A small encoder-decoder audio transcriber, trained from scratch: decoder activation gelu.
Rows from block 3 of the audio encoder of a small encoder-decoder audio transcriber, named by matrix and row number. Each number is 128 + 32 x the weight over its row's rms, rounded and kept within 0 to 255. All counts start at 0. After the name is the row's rms in percent of the matrix's.
Before each channel's rows are labels from the 100 clips, of 14976, where the channel reaches its highest value: "strongest on" is what is common among them; "loudest" is the band of the loudest frequency at the time of the peak. Only what is clearly more common there than usual is listed. The data: short read English sentences (LibriTTS-R).
# conv: width-3 conv (encoder.blocks.3.conv.weight, 432x288x3, each kernel summed), inputs 216-287

strongest on: voice: male
loudest: 4000 to 8000 Hz
conv.415 100 [201 131 178 138 142 145 154 155  93 137 180 121 148 112 124 121 143 172 167 118 106 118 127 185 155 149 134 134 136 139  89 136  73 179 130 145 136 141 114  73 140 104 107 158 145 157 123 127 125 100 109 129 135 211 170 140  81 181 147  68 137 122 155 197 138 135 130 157  76  67 169 136]

strongest on: the word "she"
loudest: 250 to 500 Hz
conv.180 104 [194 163 130 137 127 113 132 132 140 135 173 163 154  89 102 151 150 103  61 135  99 151 120  79  96 135 154 168 160 148 112 178 135 128  95 135 124 132 114  96 209 117 144 175 133 145 123 162 134  62 182  87 170 178 151 102 156 109 128 136 139 106  35 116 119 148  68  82  94  83 160 143]

strongest on: the word "yes"
loudest: 250 to 500 Hz
conv.60 110 [119  24 117 149  92 106 122 133 117 181 161 131 125 100 151 159 132 112 102 158  99 119  96  97  86  35 139 138 190  99 131 106 154  76 110 107 111 123 124 171 105 187 125 161  74 148  45 138 148 126 153 125 179 143 129 127 162 139 128 102 147 153 149 114 112 189 122 105 161 175 155  47]

strongest on: the word "what"
loudest: 250 to 500 Hz
conv.17 104 [144  96 132 145 117 116 170 107 133 175 158  95 123 112 162 118 124 144 131 100 113 124 148 116 146 130 154 191 120 149 105 166 161 156  82 142  96 183 162  89 141 210 123 108 118  79 181 119 123  89 142 161  57 107 116 156  88  76 143 125 188 126 123  93 113 117  92  79  76 154 155 174]

strongest on: voice: male
loudest: 250 to 500 Hz
conv.397 109 [ 89  67 103 135 118 140 117 117 153 149  98 174 103 150 152 133 167 184 166 167  86 144 115 129 138 115 161 121 172 158 103 142 117 132 128 202 175 177 127 145 197  99 162 155 176 157  81 133 129 111  82 182 178 118 158 130 115  83  93  86  98  86 147 179 188 165 113 131 154 115 146 170]

strongest on: the word "was"
loudest: 250 to 500 Hz
conv.254 107 [214 141 135  89 103 123 117  69 127 125  69 120 143 126  95  73 150 104 163 125 102 182 132 109  90 101 167 120  67 137 120 127 107  89 147  52  88 139 213 150 164  92 102 114 145 103 160 136  91 102 116 110 132 144 138  86 133  86 168 131 129 192 143 117 138 137 108 180 115 110 210  42]

strongest on: the word "was"
loudest: 250 to 500 Hz
conv.58 093 [130 142  93 121 137 146 137 112 218 134 131 108 111 102 124 169 140 107 110 154 102 175 112 142 109 128 147 133 153 132 155 134 165 179 109 125 150 124 129 122 128 115 124 149 167 110 148 176 100 110 171 127  97  50 190  73 125  68 120  92 116 141 140  80 114 101 172 135  86 180 152  89]

strongest on: the word "was"
loudest: 4000 to 8000 Hz
conv.150 103 [124 107  75 108 141 146 174 132 154 154 114 119 116 100 178 108 175 143 111 150 122  86 144  86 156  83 143 107 176 147 110  96 149 130  91  74  91 118 180 121 142 135  94 108  59 153 110 190  82 119 166 112 168 148 107 137 103 166  86 102 102 148 150 141 109 193  97  76 144 114 160 135]

strongest on: the word "to"
loudest: 4000 to 8000 Hz
conv.252 099 [109 143  94 100 146 104 116 152 181 145 115  95 122 115  71 158 134 112  99 160 119 161 108 120 144 152 153 131 156 119  98  84  77 172  97 132  97 109 149 138 102 148 120 103  94 150  81 122 117 110  99 156 126 133 162 100 113 151 143 142 137  71 193 145 106 172 105 113 145 149 157 105]

strongest on: the word "what"
loudest: 500 to 1000 Hz; 250 to 500 Hz
conv.21 095 [101  85 124 100 130 126 120 100 111 103 114 125 129 147  68 149 110 162 149 121  82 126 156 137 164  59 129  95 119 164 165 145 136 133 149 101  64 152 156 144 105 181 136 117 143 134 170 127 138  91 161 147  71 125 151 122 117  85 136  98 148  74 100 144  94 170 115 102 185 104 166 129]

strongest on: the word "the"
loudest: 250 to 500 Hz
conv.290 097 [213 107  60  87 133  97 122 154 135 158 128  69 127 151 182  95 169  97 151 136 177  92 119 151 133 138 148 137 128 154 168 131 166 184 130 118 160 129 134 171 102 144 170 113 151 109 103  55 112  98 126 116 134 148 136 136 131 111  85 136 111 107 172 154 101  73 105 181 164 117  56 147]

strongest on: the word "i"
loudest: 1000 to 2000 Hz; 500 to 1000 Hz
conv.117 109 [112 128 175  89 121 162 163 112 105  84 150 149 176 176 142 123 163 132 142 108  90  72  95 177  78 119  85 144 119 116 192 141 175 114 131 153 159 117 134  91 196 122 114  81 104  98  78 146  46 147  49 117 106 125 109 144 161 109 133 128  97 184 119 111 101 163 168 165 102 180 163 117]

strongest on: the word "you"
loudest: 250 to 500 Hz
conv.221 111 [ 95 156 180 180 107 133  91 141 115  90 123 110 163 196 111 178  97 119 176 107 117  91 118  99 120  96 129 107  89 131 221 130 145 108 118 165 164 163 127 172 106 157 160 125 107  88  87 189 102 117 119 137 138  89 128 138 152 140 100 112 134 168  99 156 114 112 105  74 120 149 140 122]

strongest on: the word "be"
loudest: 250 to 500 Hz
conv.372 098 [140 119  62 111 165 160  84 118 188  75  93  96 127 151 105 128 146 104 142 124 133 170 128 130 139  49 132 102 128 134 101 149 171 167 103 103 132 115 121 104 171 130 122 168 126 139 113 188  81 147  68 127  98 116  77  99  99 108 116 134 165  79 106  97 185 145  55 120 107 103 189 165]

strongest on: the word "was"
loudest: 250 to 500 Hz
conv.115 092 [154  73 167 111 120 162 148 124 160 162  94 160 129 102 119 154 129 126 125 154 172 149 142 163 126 132 158  76 189  77  97 198 153 155 141 147  86 188 195 153 195 164 144 189 144 114  84 104  91 119 129 148 155 108 189 213 112 136  76 107 100 135 143 116 141 108  99 109 113  76 105 101]

strongest on: voice: male
loudest: 500 to 1000 Hz
conv.287 095 [107 122 119 151 130 137 156  99 101 151 142 200 184 174 142 142 119 132  93 110 215 170 109 119  79  93 126  85  90 150 102  94 133 139 141 168 157 158 149 124  86 127 127 145 110 121 156 201 119 138  94  83  66 146 155 126 137 134 182 131 132 114 187  99  91  88 133 160 113 151  93 168]

strongest on: the word "a"
loudest: 250 to 500 Hz
conv.127 107 [122 161  52 118 164 118 168 130 122 119 141 141 139 183 101 125 118 125 141 172 143 150 114 128 143  92 174 142 162  95  87 124 153 107 127 182 135  83  95  82  65  96 115 167 139 107 105 130 159 112 121  86 130 193 113 108 141 139 177 108 132 135 167 109 140 148 124 146 148  78 134 121]

strongest on: voice: male; the word "i"
loudest: 250 to 500 Hz
conv.262 098 [152 119 167 155 170 162 107 140 100 152 144 110 215 119 134 134 134 142 108 102  92 100 121 139  72 104 101  98 141 164 120 147 151 130 154  75 121 129 164 138 139  69  74 161 133 156  78 165 148 108 122 101 147 108  90 179 165 118 134  87 105 101 106  98 147 112 128 103 146 134 152 120]

strongest on: voice: male; the word "was"; the word "what"
loudest: 250 to 500 Hz
conv.86 103 [ 79  68 114 153  99 131 172 154 181 204 134 101 160  80 109 177 105 152 103 114 133 129 110 169  92 133  96 133 145 142 105 167 138  86 166 182 127 104  93 145  79 124 111 143 109 146 145 109 131 119 119 180 120 132 152 151 145 109  87 142  91 157 135 129 141 107 126 144 183 116 130  79]

strongest on: the word "she"
loudest: 250 to 500 Hz
conv.258 096 [136 117 127 192 123 102 160 105  96 139 153 191 140 178 116 151  69 137  79 100 123 133 142  51  79 198  93  95 179 114 164 121 106 168 117 136 166 149  92  83 140  95 118  87 151 120 109 170 145 158 127 137 140  91 119 142 111 134 100 107  43  91 123 136 119 131 144 118 109  70 101 149]

strongest on: the word "you"
loudest: 250 to 500 Hz
conv.22 097 [114 124 171 199 117 191 129  95 114 104 111 109 174 167 160 127  63 132 137  78 136  94  83 154  67 125 121 132 153 148 108 115  98 148 139 130 139 122 100  92 194 103 115 197  88 194 128 154 158 102 164  94 162  95 183 119 139 143  97 139  74 105 130  86 125 117 163 146  92 142  98 104]

strongest on: the word "the"
loudest: 250 to 500 Hz
conv.164 104 [132 162  88 169 185 110 149  82  76 128 194 104 150  64 130 146  74 147 156 131 156 103  90 135 146 121 174 103 141 175 146 183 160 162  43 117 157 102 101 105 169 172 102 141 118 128 143 122 167  90 118 142 131 136  89 136  81 155  95 132 145 123 118 103 148 103 161 146 116 105  89  98]

strongest on: voice: male
loudest: 4000 to 8000 Hz
conv.341 101 [144 142 140  76 131 157 129 155 123 116 131  84  93  75 131 133 125  97 229 172 120 114 134  98 135 167 123 163 131 124 112 116  94  32 102 102 166 109 152 122 122 115  92 159  78 124 126 149 117 100 110 152 153 177  72 147 121 132  93 121 148 174 109  78 129 210 128  83 113 144 116  96]

strongest on: the word "the"
loudest: 250 to 500 Hz; 500 to 1000 Hz
conv.292 099 [119 183 115  99 158 132 100 113 132 148 165 129  87 129 117 123  86  98  87  82 179 102 104  87 131 181 116  56  81 118  94 186  86 182  41  73 155 109  94 187 164 106 115 165 105 150  85 131 102 100 149 108 138 128 149 151 117 167 155 129 108 210  90  94 135 171 117 189 178  49 103 118]

strongest on: the word "was"
loudest: 250 to 500 Hz
conv.294 100 [168 100 161 163 144  78 146 115 145  91 102 158  96 116 156  91 166 128 161 102 147 154 106 133 127 179 157 133 106 137 190 163 147 124  67 180 110 120 135 165 138 117 125 157 140 126 132 181  88  88 144 110 115 136 158 148  77 187 124 154 134  78 146 113 163 171 135 111 147 152 143 128]

strongest on: the word "of"
loudest: 250 to 500 Hz; 500 to 1000 Hz
conv.242 096 [139 164 135 121 176  91 115 112  85 112  86 106  98 118 164  58  79 160 174 126 100 140 115 141 126 142 151 132  79 141 122 150 115 192 154 185 130 117 137 144 107 173 150 101 142 149  62 127 144 208 104 184 108 111 111 157 146 101 157 145 125 102 129  91  99  99 113 137  85 135 139 124]

strongest on: the word "it"
loudest: 250 to 500 Hz
conv.16 110 [111 120 136 182 140 174 118 130 148 151 149 157 141 156 129 130 125  62 182 119 114 141 120 150  82  59  88  78 135 139 122  88  90 110 148 149 168 132 116 155  98 189  52 143  64 185 200 149 114 133 155 158  71 141 110 143 102 223  92 125 127 220 166 152  73 120 116  85 153 102 127 180]

strongest on: the word "to"
loudest: 4000 to 8000 Hz; 2000 to 4000 Hz
conv.274 100 [ 97 161 108 143 123 156 119 148  92 143 159 177 154 129 113 120 130 145 144 171 156 153  87 108 101 117 128 167  82 124 177 135 157  53 113 110  91 180 110 125 163 104 149 189 129 119 164 143  74 137 111 154  98 171 143 105 143  95 109 174  91 174 160  89 147 111 139 105 123 161 144 139]

strongest on: the word "not"
loudest: 500 to 1000 Hz
conv.429 101 [118 135 145 156 133 122 124 165 127 143 108 159 109 188 118 191 105 160 126 102 129  75 143 145 100 125 161 159 112 153 117 132 111  60 145  92  96 108 158 116 101 147 162 154  71 160 133 106 151 176 103 113  96 165 141 167 147  57  81 108 123 135  87  96  66 140 136 102 171 140 117 129]

strongest on: the word "i"
loudest: 1000 to 2000 Hz
conv.426 098 [103 130 145  91  86 100 156  96 174 165 154 167 126 163 112  88 203 133 138 119 158 144 116 107  83 106  69  86 176 107 135 122 112 143 127 132 198 101 176 149 103  98 133 127 104 174  78 149 180 163  68 186 152 112  98 147 120 151 173 131 140 134 127 107 167 104  90 205 101 115 159 129]