Weights of a small encoder-decoder audio transcriber.
Model: encoder depths [1, 2, 1], encoder rnn gru.
Training: normuon at rate 0.0025, 800 steps, batches of 64.
Data: trained on short read English sentences (LibriTTS-R), 26041 training examples, 2.0 epochs.
Rows from block 2 of the audio encoder of a small encoder-decoder audio transcriber, named by matrix and row number. Each number is 500 + 25 x the weight over its row's rms, rounded and kept within 0 to 999. All counts start at 0. Numbers have three digits each.
Before each channel's rows are labels from the 100 clips, of 14976, where the channel reaches its highest value: "strongest on" is what is common among them; "loudest band" is the band of the loudest frequency at the time of the peak. Only what is clearly more common there than usual is listed. The data: short read English sentences (LibriTTS-R).
# conv: width-3 conv (encoder.blocks.2.conv.weight, 288x288x3, each kernel summed), inputs 96-191

strongest on: the word "to"
loudest band: 4000 to 8000 Hz
conv.13:514526449475487469494541520485508494482486497522473484479483491504530470479540508455521525511499480509522506477564507474473463508470477553484457503508466474521537529451509529491473523494489500503477544465518460475520499479497472497490543464504508514539543498489513474484499555494460473484

strongest on: voice: female
loudest band: 250 to 500 Hz; 4000 to 8000 Hz
conv.258:526481503516480448501481539477522453513497482449477476474498468468474499517462485484498493549453514504513511518536510477520477510504514495477524535536496479522481512496469516470463523491542483528487526498473483488457474475525469485454495477473502463487475496469471531515481509470494471529

strongest on: voice: male
loudest band: 250 to 500 Hz
conv.132:466485523517501499505501511468535469510494486439493509523510487520503472499509503464520511543504529495498471475446517548504493538466563544498471560576500477488485495526546547514534508496520470494533489529500507494508535475509496482480525496503463467548525483498480522460490518536515519521

strongest on: voice: female
loudest band: 250 to 500 Hz
conv.41:498530515525493525502560508450457495477510478501537542465471495487502503464482528544512532520491506532495507486490521524512529505451484514515468541530498463504477493498497498487505454505519471484508491490472480473490504473454491483447476493501517503478454520476491494468517485473501498490

strongest on: voice: male
loudest band: 250 to 500 Hz
conv.8:525524548484515558500493491472477487478486474497487471505464480475504512536494535464448523498510532474480495480509460500510480489458507515502540467466506596552493509508521511495516493471502492520536471512508545511476471500543475483475514474507493479493506534504500487501490532524523482528

strongest on: voice: male
loudest band: 500 to 1000 Hz
conv.284:527476477482506487534518517481527511492520503472459506497519526526570507530461515524523515560507522491466482491498488460495505442503531541500495527522476480441528504549484494536504502530525476477521505483491495487492511483516502532520528453515490490533510459464470506482494523479521449520

strongest on: voice: male
loudest band: 250 to 500 Hz
conv.136:512484525539521501520493446505472509474515479530492469537483519471497489476523476501499529496512497462491521473516537480524505491485493506484499525520499548493511482448466544542470506517534491498477497509473551526531524498471509509470564513556473538522477535524499537478504509487483485505

strongest on: the word "to"
loudest band: 250 to 500 Hz
conv.185:536497505526459534477520520431457495498512480492478516453473491486498511498522554558528523462507464490544472495532528488478456468524507512483440484560521488475542507548487498480506487482525542472538481525459472508476502499501524486457500536468518498487509528474488494507502532521475525434