config = dict(
    dataset='short read English sentences (LibriTTS-R)',
    train_examples=26041,
    n_mels=64,
    encoder_depths=[1, 2, 1],
    encoder_bidirectional=False,
    label_smoothing=0.05,
    decoder_layers=6,
    decoder_parallel_block=True,
    decoder_inner_norm=False,
    decoder_cross_attention_every=1,
    residual_init='zero_last',
    batch_size=64,
    lr_schedule='cosine',
    warmup_steps=20,
)
Rows from block 3 of the audio encoder of a small encoder-decoder audio transcriber, named by matrix and row number. Each number is 128 + 32 x the weight over its row's rms, rounded and kept within 0 to 255. All counts start at 0. Numbers have three digits each.
Before each channel's rows are labels from the 100 clips, of 14976, where the channel reaches its highest value: "strongest on" is what is common among them. Only what is clearly more common there than usual is listed. The data: short read English sentences (LibriTTS-R).
# conv: width-3 conv (encoder.blocks.3.conv.weight, 432x288x3, each kernel summed), inputs 0-71

strongest on: the word "the"
conv.290:079096156096072173048095131152164168180178128188163128130134150109148232133068121154115134116118170050097096178100081175127120125164107140180144103140132083108130096083130120116152120134137099091103086077143092085130

strongest on: the word "to"
conv.252:067153077117078140175104149146096100051151119091108063101058108111083152073187116123189117090147094141213145086144132075088139147090128112110140085127157129077139155192101084056084142164120154193136118108099072147155

strongest on: the word "the"
conv.164:112101089185149147109198159158183170130095050100089117087122164104077088165120158116114130135166137080128122140150067176080101110098118135115138116129116108187172038107083144206186142128119137149098153102087181133142

strongest on: the word "not"
conv.429:144102110140123163180057106193157115096179121109075143133135126090141144146094062099075122105157147169130177131115166161105109062125130137141145175125134118173104155117088159173144126077162143151125172087081098154107

strongest on: the word "what"
conv.370:145206169152136137124105108126096109134065140162153152207125141198115106113118144102150153141184136189120119124179164107074129124152111143170188125109165109173119174129129093141088197156109142137171122151125158158133

strongest on: the word "to"
conv.274:178162175077100143127119122072147119162125138166128161183113157136136099114075131139124141122112108135128164117065097096140141128151119064102188115052128118162041098155150119152119130127110151112104200164106179100109

strongest on: the word "i"
conv.271:106090119081051135156165169122136153120092191138130077111143128124156141168155147110163126135125149061141148101126103135130138125130164106100115059170118154172122161140142165148135086144167116111104118124163128156125

strongest on: the word "was"
conv.316:133096205085165126209041137147118064125122111050125101129065128091123131173145135162070141104112109123129137185144159126120084104093150133121134137139094088129092094081141149157145137109097110118168154157118189120135

strongest on: the word "you"
conv.313:150087126178149131160136077130130113126092099131112092127110137161100110160153188143127069109074160139169129122121098098136136099119164171227112108129177121109132100157085114115091152093061170117143170176126130126107

strongest on: the word "and"
conv.404:080178112071115157149158122095167089094161118097122086142134131117146110153152076130162158152153090087152103119119106098090108205142130127105158154087081134045144118143131078048048158095089117070103126123056173175103

strongest on: voice: male
conv.397:130125076155091181127152107173141163161076099112185132115108141119159067191173060101152110131130110105127160190148165126150111126087078125131079070091143088119132130151138156127169122140124117124139135100106157125172

strongest on: the word "i"
conv.426:118157152134166113113121105118102101150134100199166102171177141109122154105122160144130149088163136149113150113126125111112092138146106163116156145148173109125059154138123146129152077144173129192181193169134132156152

strongest on: the word "i"
conv.0:124130111088184096157168111106098176095129138069144087146123179147145056116136111091157132137115098154145213055116085139118153129128130152091100134140150168116158124072123156151175178135128130175136110078093075161153

strongest on: voice: female
conv.384:141092106105130138193049144133111087126156053147114180187155101093112138100079089141138226164105169175115152136163106117114118170110162128092141145114111107135154112146178115116099125186129109128109097133147112131144

strongest on: the word "she"
conv.258:037138134090085104119142161044139068138115144089170087112131090140149138104156096112134111120172140135170156131116154100122157173073158116110129164117132115072178168163061098112097152146136141147110101138138132137089

strongest on: the word "the"
conv.229:075142116148085103121190224174110106159135118123153096070126178110187085136171199095104095159152136116147110116118139157183145085097128129148175146142141169129089164138072104150120141100130173125115122107109155112184

strongest on: voice: male
conv.341:138123106140145160159128120080122106070167134169151142141161139130118088137097082061094138111137169062122099144101126176155032095169077160114116109088149134121115124092171099138088071113135180126137146122115128136110

strongest on: the word "i"
conv.315:140136120113122066095142118142113113091103111126160107130125152093173136151148119126177133174100157123084126158068098087108096115065150150123141159100194149168146090110194105186145123128176102156113104134075068131130

strongest on: the word "it"
conv.16:216081122050107117103150123110121097143161140149145133144174115108141119101108139139162133150140099176114105073155129165158106152100163125091100098126126174125116123078156105109082070120128072131115133108201152140135

strongest on: the word "it"; the word "is"
conv.387:157166077133141119065131115175121089174191119110078161183126154120135160094125131098174154110103081059113065128162130148134110136107132115110119193175109147128162124123080079170144110158171138108155118083154172146118

strongest on: the word "you"
conv.335:100138096078155141102121145114082164059083136165136110124170178055154089091109111149130097164077102133120068093191078087059116113125180114136129115159125134130057107096134159105167122093150126110150122170156088129129

strongest on: the word "i"
conv.10:067076100102100139123048108083136123173157124153080111108154145099145138104145096090135132147090131099128148142065130143128053175095112078083090160110156160112153116058187150108103128077101158157075074129125071113065

strongest on: the word "to"
conv.109:143145162140136130093092149167116106118148128146155137131120142139164096090147116092121165141154156095169123170117135163195105110129160104134122187064140156180118136151134121102124098115164116113103178145088197089115

strongest on: the word "be"
conv.372:114070096157136205081145100155119111139148113162111119142084108111089094043114108173108159160156100139121124069078134114176207129165108150085118150177138151085108102111141151133177091062177114137142154127152150028089

strongest on: the word "to"
conv.103:162148116102137108139093087184142109182070107147116149104147179117147175163148150128148197125150159168138142153133161129084149090134117114121102126057084153146106125125131100079100105113083098152109110100121117155131

strongest on: the word "to"
conv.196:179130120204088088175123142135062138135130137149191126106159097107108103118114143127108031143185135181180106136141137122145062105108166166226162057119153129114083111098198143169127073170105109092101108141113103121112

strongest on: the word "was"
conv.356:151089144124117111118109146133138113182166137149122078073112103140137158185166158119166152153158123111161177101145092101116191146118072109084184179122166166109102132018114139152095130129145164173155110108118158079153

strongest on: the word "the"
conv.292:071090124106092157146153133133171140107129125115136173123113087068115142147153152199100093123113138034090193182093147117160109083146138166106067138124142095113088115162146142124130066092122115162086133111105113088105

strongest on: the word "is"
conv.377:129106143127129145140102105065185159179143144170118162146164133094161144142139114127122109207160156094130182124168138158145114082153133165189093136164088092148131163048099138129160098167135131070185132177155130098189

strongest on: the word "of"
conv.342:139124107113121186047084081074084126123144117067165129134094142109099125135096125118137120086114099168125106150168082129101110126224101175165160109159163107085091104124101104069132099083131120126143075151076110118144

strongest on: the word "and"
conv.147:076101142135135099095092150164109119075088104120145213126175088086130084111082099203086172160157155155098175133096099161156177123124140113094085158098133083079165115153154132115169092136160133090130162148112101137141

strongest on: the word "she"
conv.180:147126134144152079156145137080122119104149090125114117084104123133104142139133125117145131165114169128133142162104087121045146134135133087153109234130142170088155066162152138109144147123142136074073145138150203100142

strongest on: the word "of"
conv.242:150122168172079137135171118117100131136108131083118152160110113180142133164092128129090098148153125115112086078150114130146193125119137152117118091175068149106058120142146163134141117138160165125103104151048101161077

strongest on: the word "what"
conv.17:115060128134129186111094155082115154138104124146131206184118192109114086107165142099135144120161135113144076115064062209135185143147081107097157128171173074180121186109076132096162106136102128111093213136123132074111

strongest on: the word "of"
conv.228:202078204150058111128167083108087140133094111143113116097122155117127114159052080122139179093117138128135148165099135144135126095113094166084120079085145127131136134146119136101149180120178117049130191065147081078129

strongest on: the word "to"
conv.386:132163218082110097126100130145119161122163178124157141145071127149154137138201138101122168184150169145134120156159139099149100099098092122119132132156176129154100150090115105141123104164141115187125172117106121157129

strongest on: voice: female
conv.40:121100106113106142050180123076143110107101091123141103175131178124144102099184141093161170089127118183173123123179097107107189125176146133075155080178158132133128159120122087112140162186125161193139112095068112138124

strongest on: the word "you"
conv.22:153131145118165118122153157107112122183079119129145104140136143157179134137149130072112106098171123118134124072048128164139126118137169177142133149140114131074153099144121064101163087204126135103126134141110147181147

strongest on: the word "yes"
conv.60:125113107064169133110031142113158013072101101148197108113108148079125121104136152096155107106091183130143108160176112140072190151161139116154145091140135149096173167069125097179133071136152137110107171204128052121086

strongest on: the word "you"
conv.160:128073172104139211123124110086141139076106144113103135137101162108128247125116095140123166137076164076110134115132122114153163212161111102142140137123204080133094131156096067146183116060117131162120113128102122102070

strongest on: voice: female
conv.275:134167171108089165078140135129102124149118102108142104126102092129179135093092126115119119109095152140092110100065115079170147161222107137077169130167133120170052119120175129128127114182092138131091124088169119033133

strongest on: the word "was"
conv.150:070096114105169144107133127123149130093166177187116153094119111103094124106131133161144118146117085098158063191141127148190188164051123111098150109094155111167055137105107135122144149139112121132166107092131090108126

strongest on: the word "a"
conv.127:076203222119111159073105123126156198193146114117093107156128131093059099186106169122119098097114140100122114096162104094118129140165111127091135109176142172127197116121133132130161139116140129078122106087094167143150