{
  "time_shift_ms": 50,
  "n_mels": 64,
  "win_length": 400,
  "vocab_size": 32,
  "encoder_stem": "single",
  "decoder_norm": "layernorm",
  "decoder_inner_norm": false,
  "decoder_cross_attention_every": 1,
  "residual_init": "zero_last",
  "optimizer": "normuon",
  "orthogonalizer": "newton_schulz_5",
  "batch_size": 64,
  "adamw_weight_decay_other_params": 0
}
Rows from block 2 of the audio encoder, named by matrix and row number. Each number is 500 + 25 x the weight over its row's rms, rounded and kept within 0 to 999. All counts start at 0. Numbers have three digits each. After the name is the row's rms in percent of the matrix's.
# conv: width-3 conv (encoder.blocks.2.conv.weight, 288x288x3), inputs 240-287, a 3 kernel for each
conv.5 096:499528518506527536483524498473460455476488550494502523506453537536535511537556519501518516489530510525485520491492483463517470480538514497496507533525516538522459492496479507495467486526528504474488492455519489452516513486518510483492516510514543549524486508539492505532460546501493479525482481457469466511547500476489490505494517514503513509506500485541461519471477508501487491505529524458535489484469497433430455462437460530467515
conv.6 098:481496468533455524474508487550477545498480492505511468530501505465473544490475538510486477490514512500493517540471535453518441508507497532465529484520487489477484469492499493504480503507514515496456495523475496544457524522491514489487493522493491509501536490490492519445497497493503503552530490500510456503489495501482497512522490499459438505537518502546508464531507492479499515527491523506533484531496503516486507514440515463514510
conv.7 104:470487528455484513548472498492514540509520518554498525518518531505498456538490475501500505463485521482460511529482488508513505538505474532475519505523479538490543524481504484469502503555525574496492489510468494508474512501509473544492494513505524526540478491505465501505535508486470488505518497472488454498502520491492507493525499513476490524476481486528491456506533513477487511432485506499546516426545493464494477450499476497533494
conv.8 103:492492487486532459545496524507526515489514482515476499484491465480524461518481481481541533519480493520499502535480525477506537471476513505464455507512487478516512523480503496557479478479539507509527521535479489508465531482493505473461517503475485496528498485493517466498487505486474512485523489508515466542506512498498519485496503481473500494539518502494508490508494530508515512483576491483519502526499498481522546524521471501530511
conv.9 103:472506523479507522482543519451469574516511444502499521467502543518482501507441533506538461444528474468491484494518467508518484515491454449531503480525463490496536534481541483469506504494494498464509521540520501511487523500491552541495486483526507496503514444483465446482501473477512489499544490493471539489443460490546517483496483480515490482467498460508509518500526510518481499516492462486498521561528497488475493538468506528526481
conv.10 100:520456515486515484449489506515484482492457493543518487475482485501560536476510463516492485507529578548510529498495499511493505480473469530514500503520503530491572493479530476523488468503503454508472528485551472534489520481472519465517487512471511502528466518518502515552471492497513478501532480509490496469549522489537464515519503547523572549492507530533507525480517486470501516490541447482482484535445498529534471538488478512496525
conv.11 099:505483531477515525487516557501504502527495489500472491512485489500460542486496525497505481495532504480521520509562488533470503497504522515474506522468533484465514503493500511486453535518528516505495520544510473484506510519468452467512510470531468532528483484494525499529512473492489473484442468497461489488493503505476516478469494528511463500519521547453508480540475475533512482495539483494477496492499522525462439541492477538517488
conv.12 097:502462471516528529481486476485497495526464470421463552459511533504466513509516532507486515465514465487522499439504523490510500507503444486501501529501458469510518488472486554503485470566539504506498484508557504487481466516505418502497507476497516456512506527515510497501513470465528515499582479510510535529519493493509498466510475482467477481499510480501489522517508482466487529503504493474432486542521499471490483490493483523456498
conv.13 101:502572504481475485536518490532521517512515506500476487505516478526452533503495443505459505554518459487522522474520520489503505501474514499433511536509494472533528494491496486516532485513520484503492535487500495501513519492500527542497473516482504509513491511490469524468494494492514477481476508502460519494470525565494515504563473525450518510513457473540513524509513522529520461495498506530518504495493515499552532479539490551480473
conv.14 101:514480524501483504468569494495520518518468524482511503499516491525487523541527472522495521502517507493550504485488456514492520480497509486534531466523500480495549542540512465528457509503523510466507509462493471488489504509478509477457517513529524527505484514502531497529543494493555483481492508515483504512497482502497515497458461518509502468565470542473519470526466479527505526516526495486540510464458563524483481490493486542448486
conv.15 101:514523489536551474501512473510494492506501509516485535525512497513466444517481493480509479476487534506496504533535532533538478499519488492512467496507506492461501490482528517490509521462505509512467484486499523508529494536514431545481492514470507555517467522532482505496500478485486481509470500472424521536491482468512495501509510528511470545485535539494494491484499520503509516533549523484496488525531496537469493520522512480484501
conv.16 100:500523497502477517491527469500440465483490526536489476496540485453492496462517437471527509489512505538506495525484471510490510478535518495507476497455486444472479486498515572490455486541495523477463479485485454497522491497468498520503508540517485507516511525490527472521478456527506500524467540502495527503516487534528512511495526489455465510495492472513457502507490453515455511493525530533509489481543463498511466446483495508518536
conv.17 101:489505550489547459519488465471513539509532509468522496522515490537471464486536466486517481517458495493451469459481481514513526533500514507508519544503457526487476504515464559485478516485524480530462492493520488528500479505505482523508506496464488482478517513523482507465502531493533497482505504521497479527544514512472499474515501501469531466455531530496525507506494470516496474467489524526475484517506453474514524518463525453498515
conv.18 101:483501469475469521516498498534503543496535505539533478509514531500519524513469515470506524504495462538482457495482519505533464500510457505522503488502516467475524493503488517523505517482463501515466508521493502473514563479539445587505444515509499494541537495509540487502469494502521551516517491500511477508482531539533510496578531493491492492492546512497471526521523520532532532497481579489504523493513482490458511485443515521499524
conv.19 097:475490482518501493502505479481525520443524489481514487492483510486507514490476456526510546522547507477478509509485521483516529520515558509520480549486503494478499509504519527521497486466524532507507501496476463494514507490496490510521497493448486517488483523465503479497460497463475487476475535460537503448515517555483486531517463431502478529490525484557462450520480507533496509547519477476478477533507472431510520478492495513485518
conv.20 100:493457436465508481504493485477501472492501513477502505490542494543466514498473514507478538504435450518473496542465510514522467460498477519473489485467502477497497521558490497473503488479524487514499504530500493507478536503516490483546493525496508509476484501532481509519516460542526490484499526534548533551516482478484476494484531470498521492514511494480482543496506439487531503481523494497495521472500489540506471507476541488484533
conv.21 101:483447481504506464506509487500493472460496503543504474482500485521462512468512477514497526504508455503493462486488476525521488480496470540488453501504446492509460500496491522551456446506454540446487455500477511497474523503564525505465515523535536470498462509489504532468495489486505459488533512476498479483472490468478477509510496470428509491486499519476521527495561502483483492523490509487498494510542457504513448520535478518489496
conv.22 103:507490505499491508516515447471477476504467491475544429512515496466497502492479500508531501510491533516493512480543514532491486534458478468488482502529478417507518473480520469487499456478512519482487499517526515477524505531547496500518504479484543512489483461492501512482503474468464471475479482501459486500480482479513487506504502507515502508524478509535463509484521466473491477550508515530550495504495562527501477482507499467509485
conv.23 100:542491491507539494523471471498478510523501491505493483484503513485468495520491527524505491515545494532473480534486501500514499479504502476468462487489491488489456490521514492455554509546536503497522443549512488477510498513517518508485476491507473534497533486515507476514494485513469525491527468575507540488526531492508510470515496498509504514528460491540524505481487522509482458496486507525520514459462513518508456522468502483528526
conv.24 100:513494480469494528508430539545548503542480488494505491506532512551465498540500473490514504466532478502499454520504526491462490504524532494444479483494527546479492531476498480532508522482529508489472516467505510502476502533491469475502512525472515571500500474493499518516513462494501474489466546496483501510479523493469509519516452504476493475452491516507476465492479463486479493509504531477526541467504473481524459502487486499485538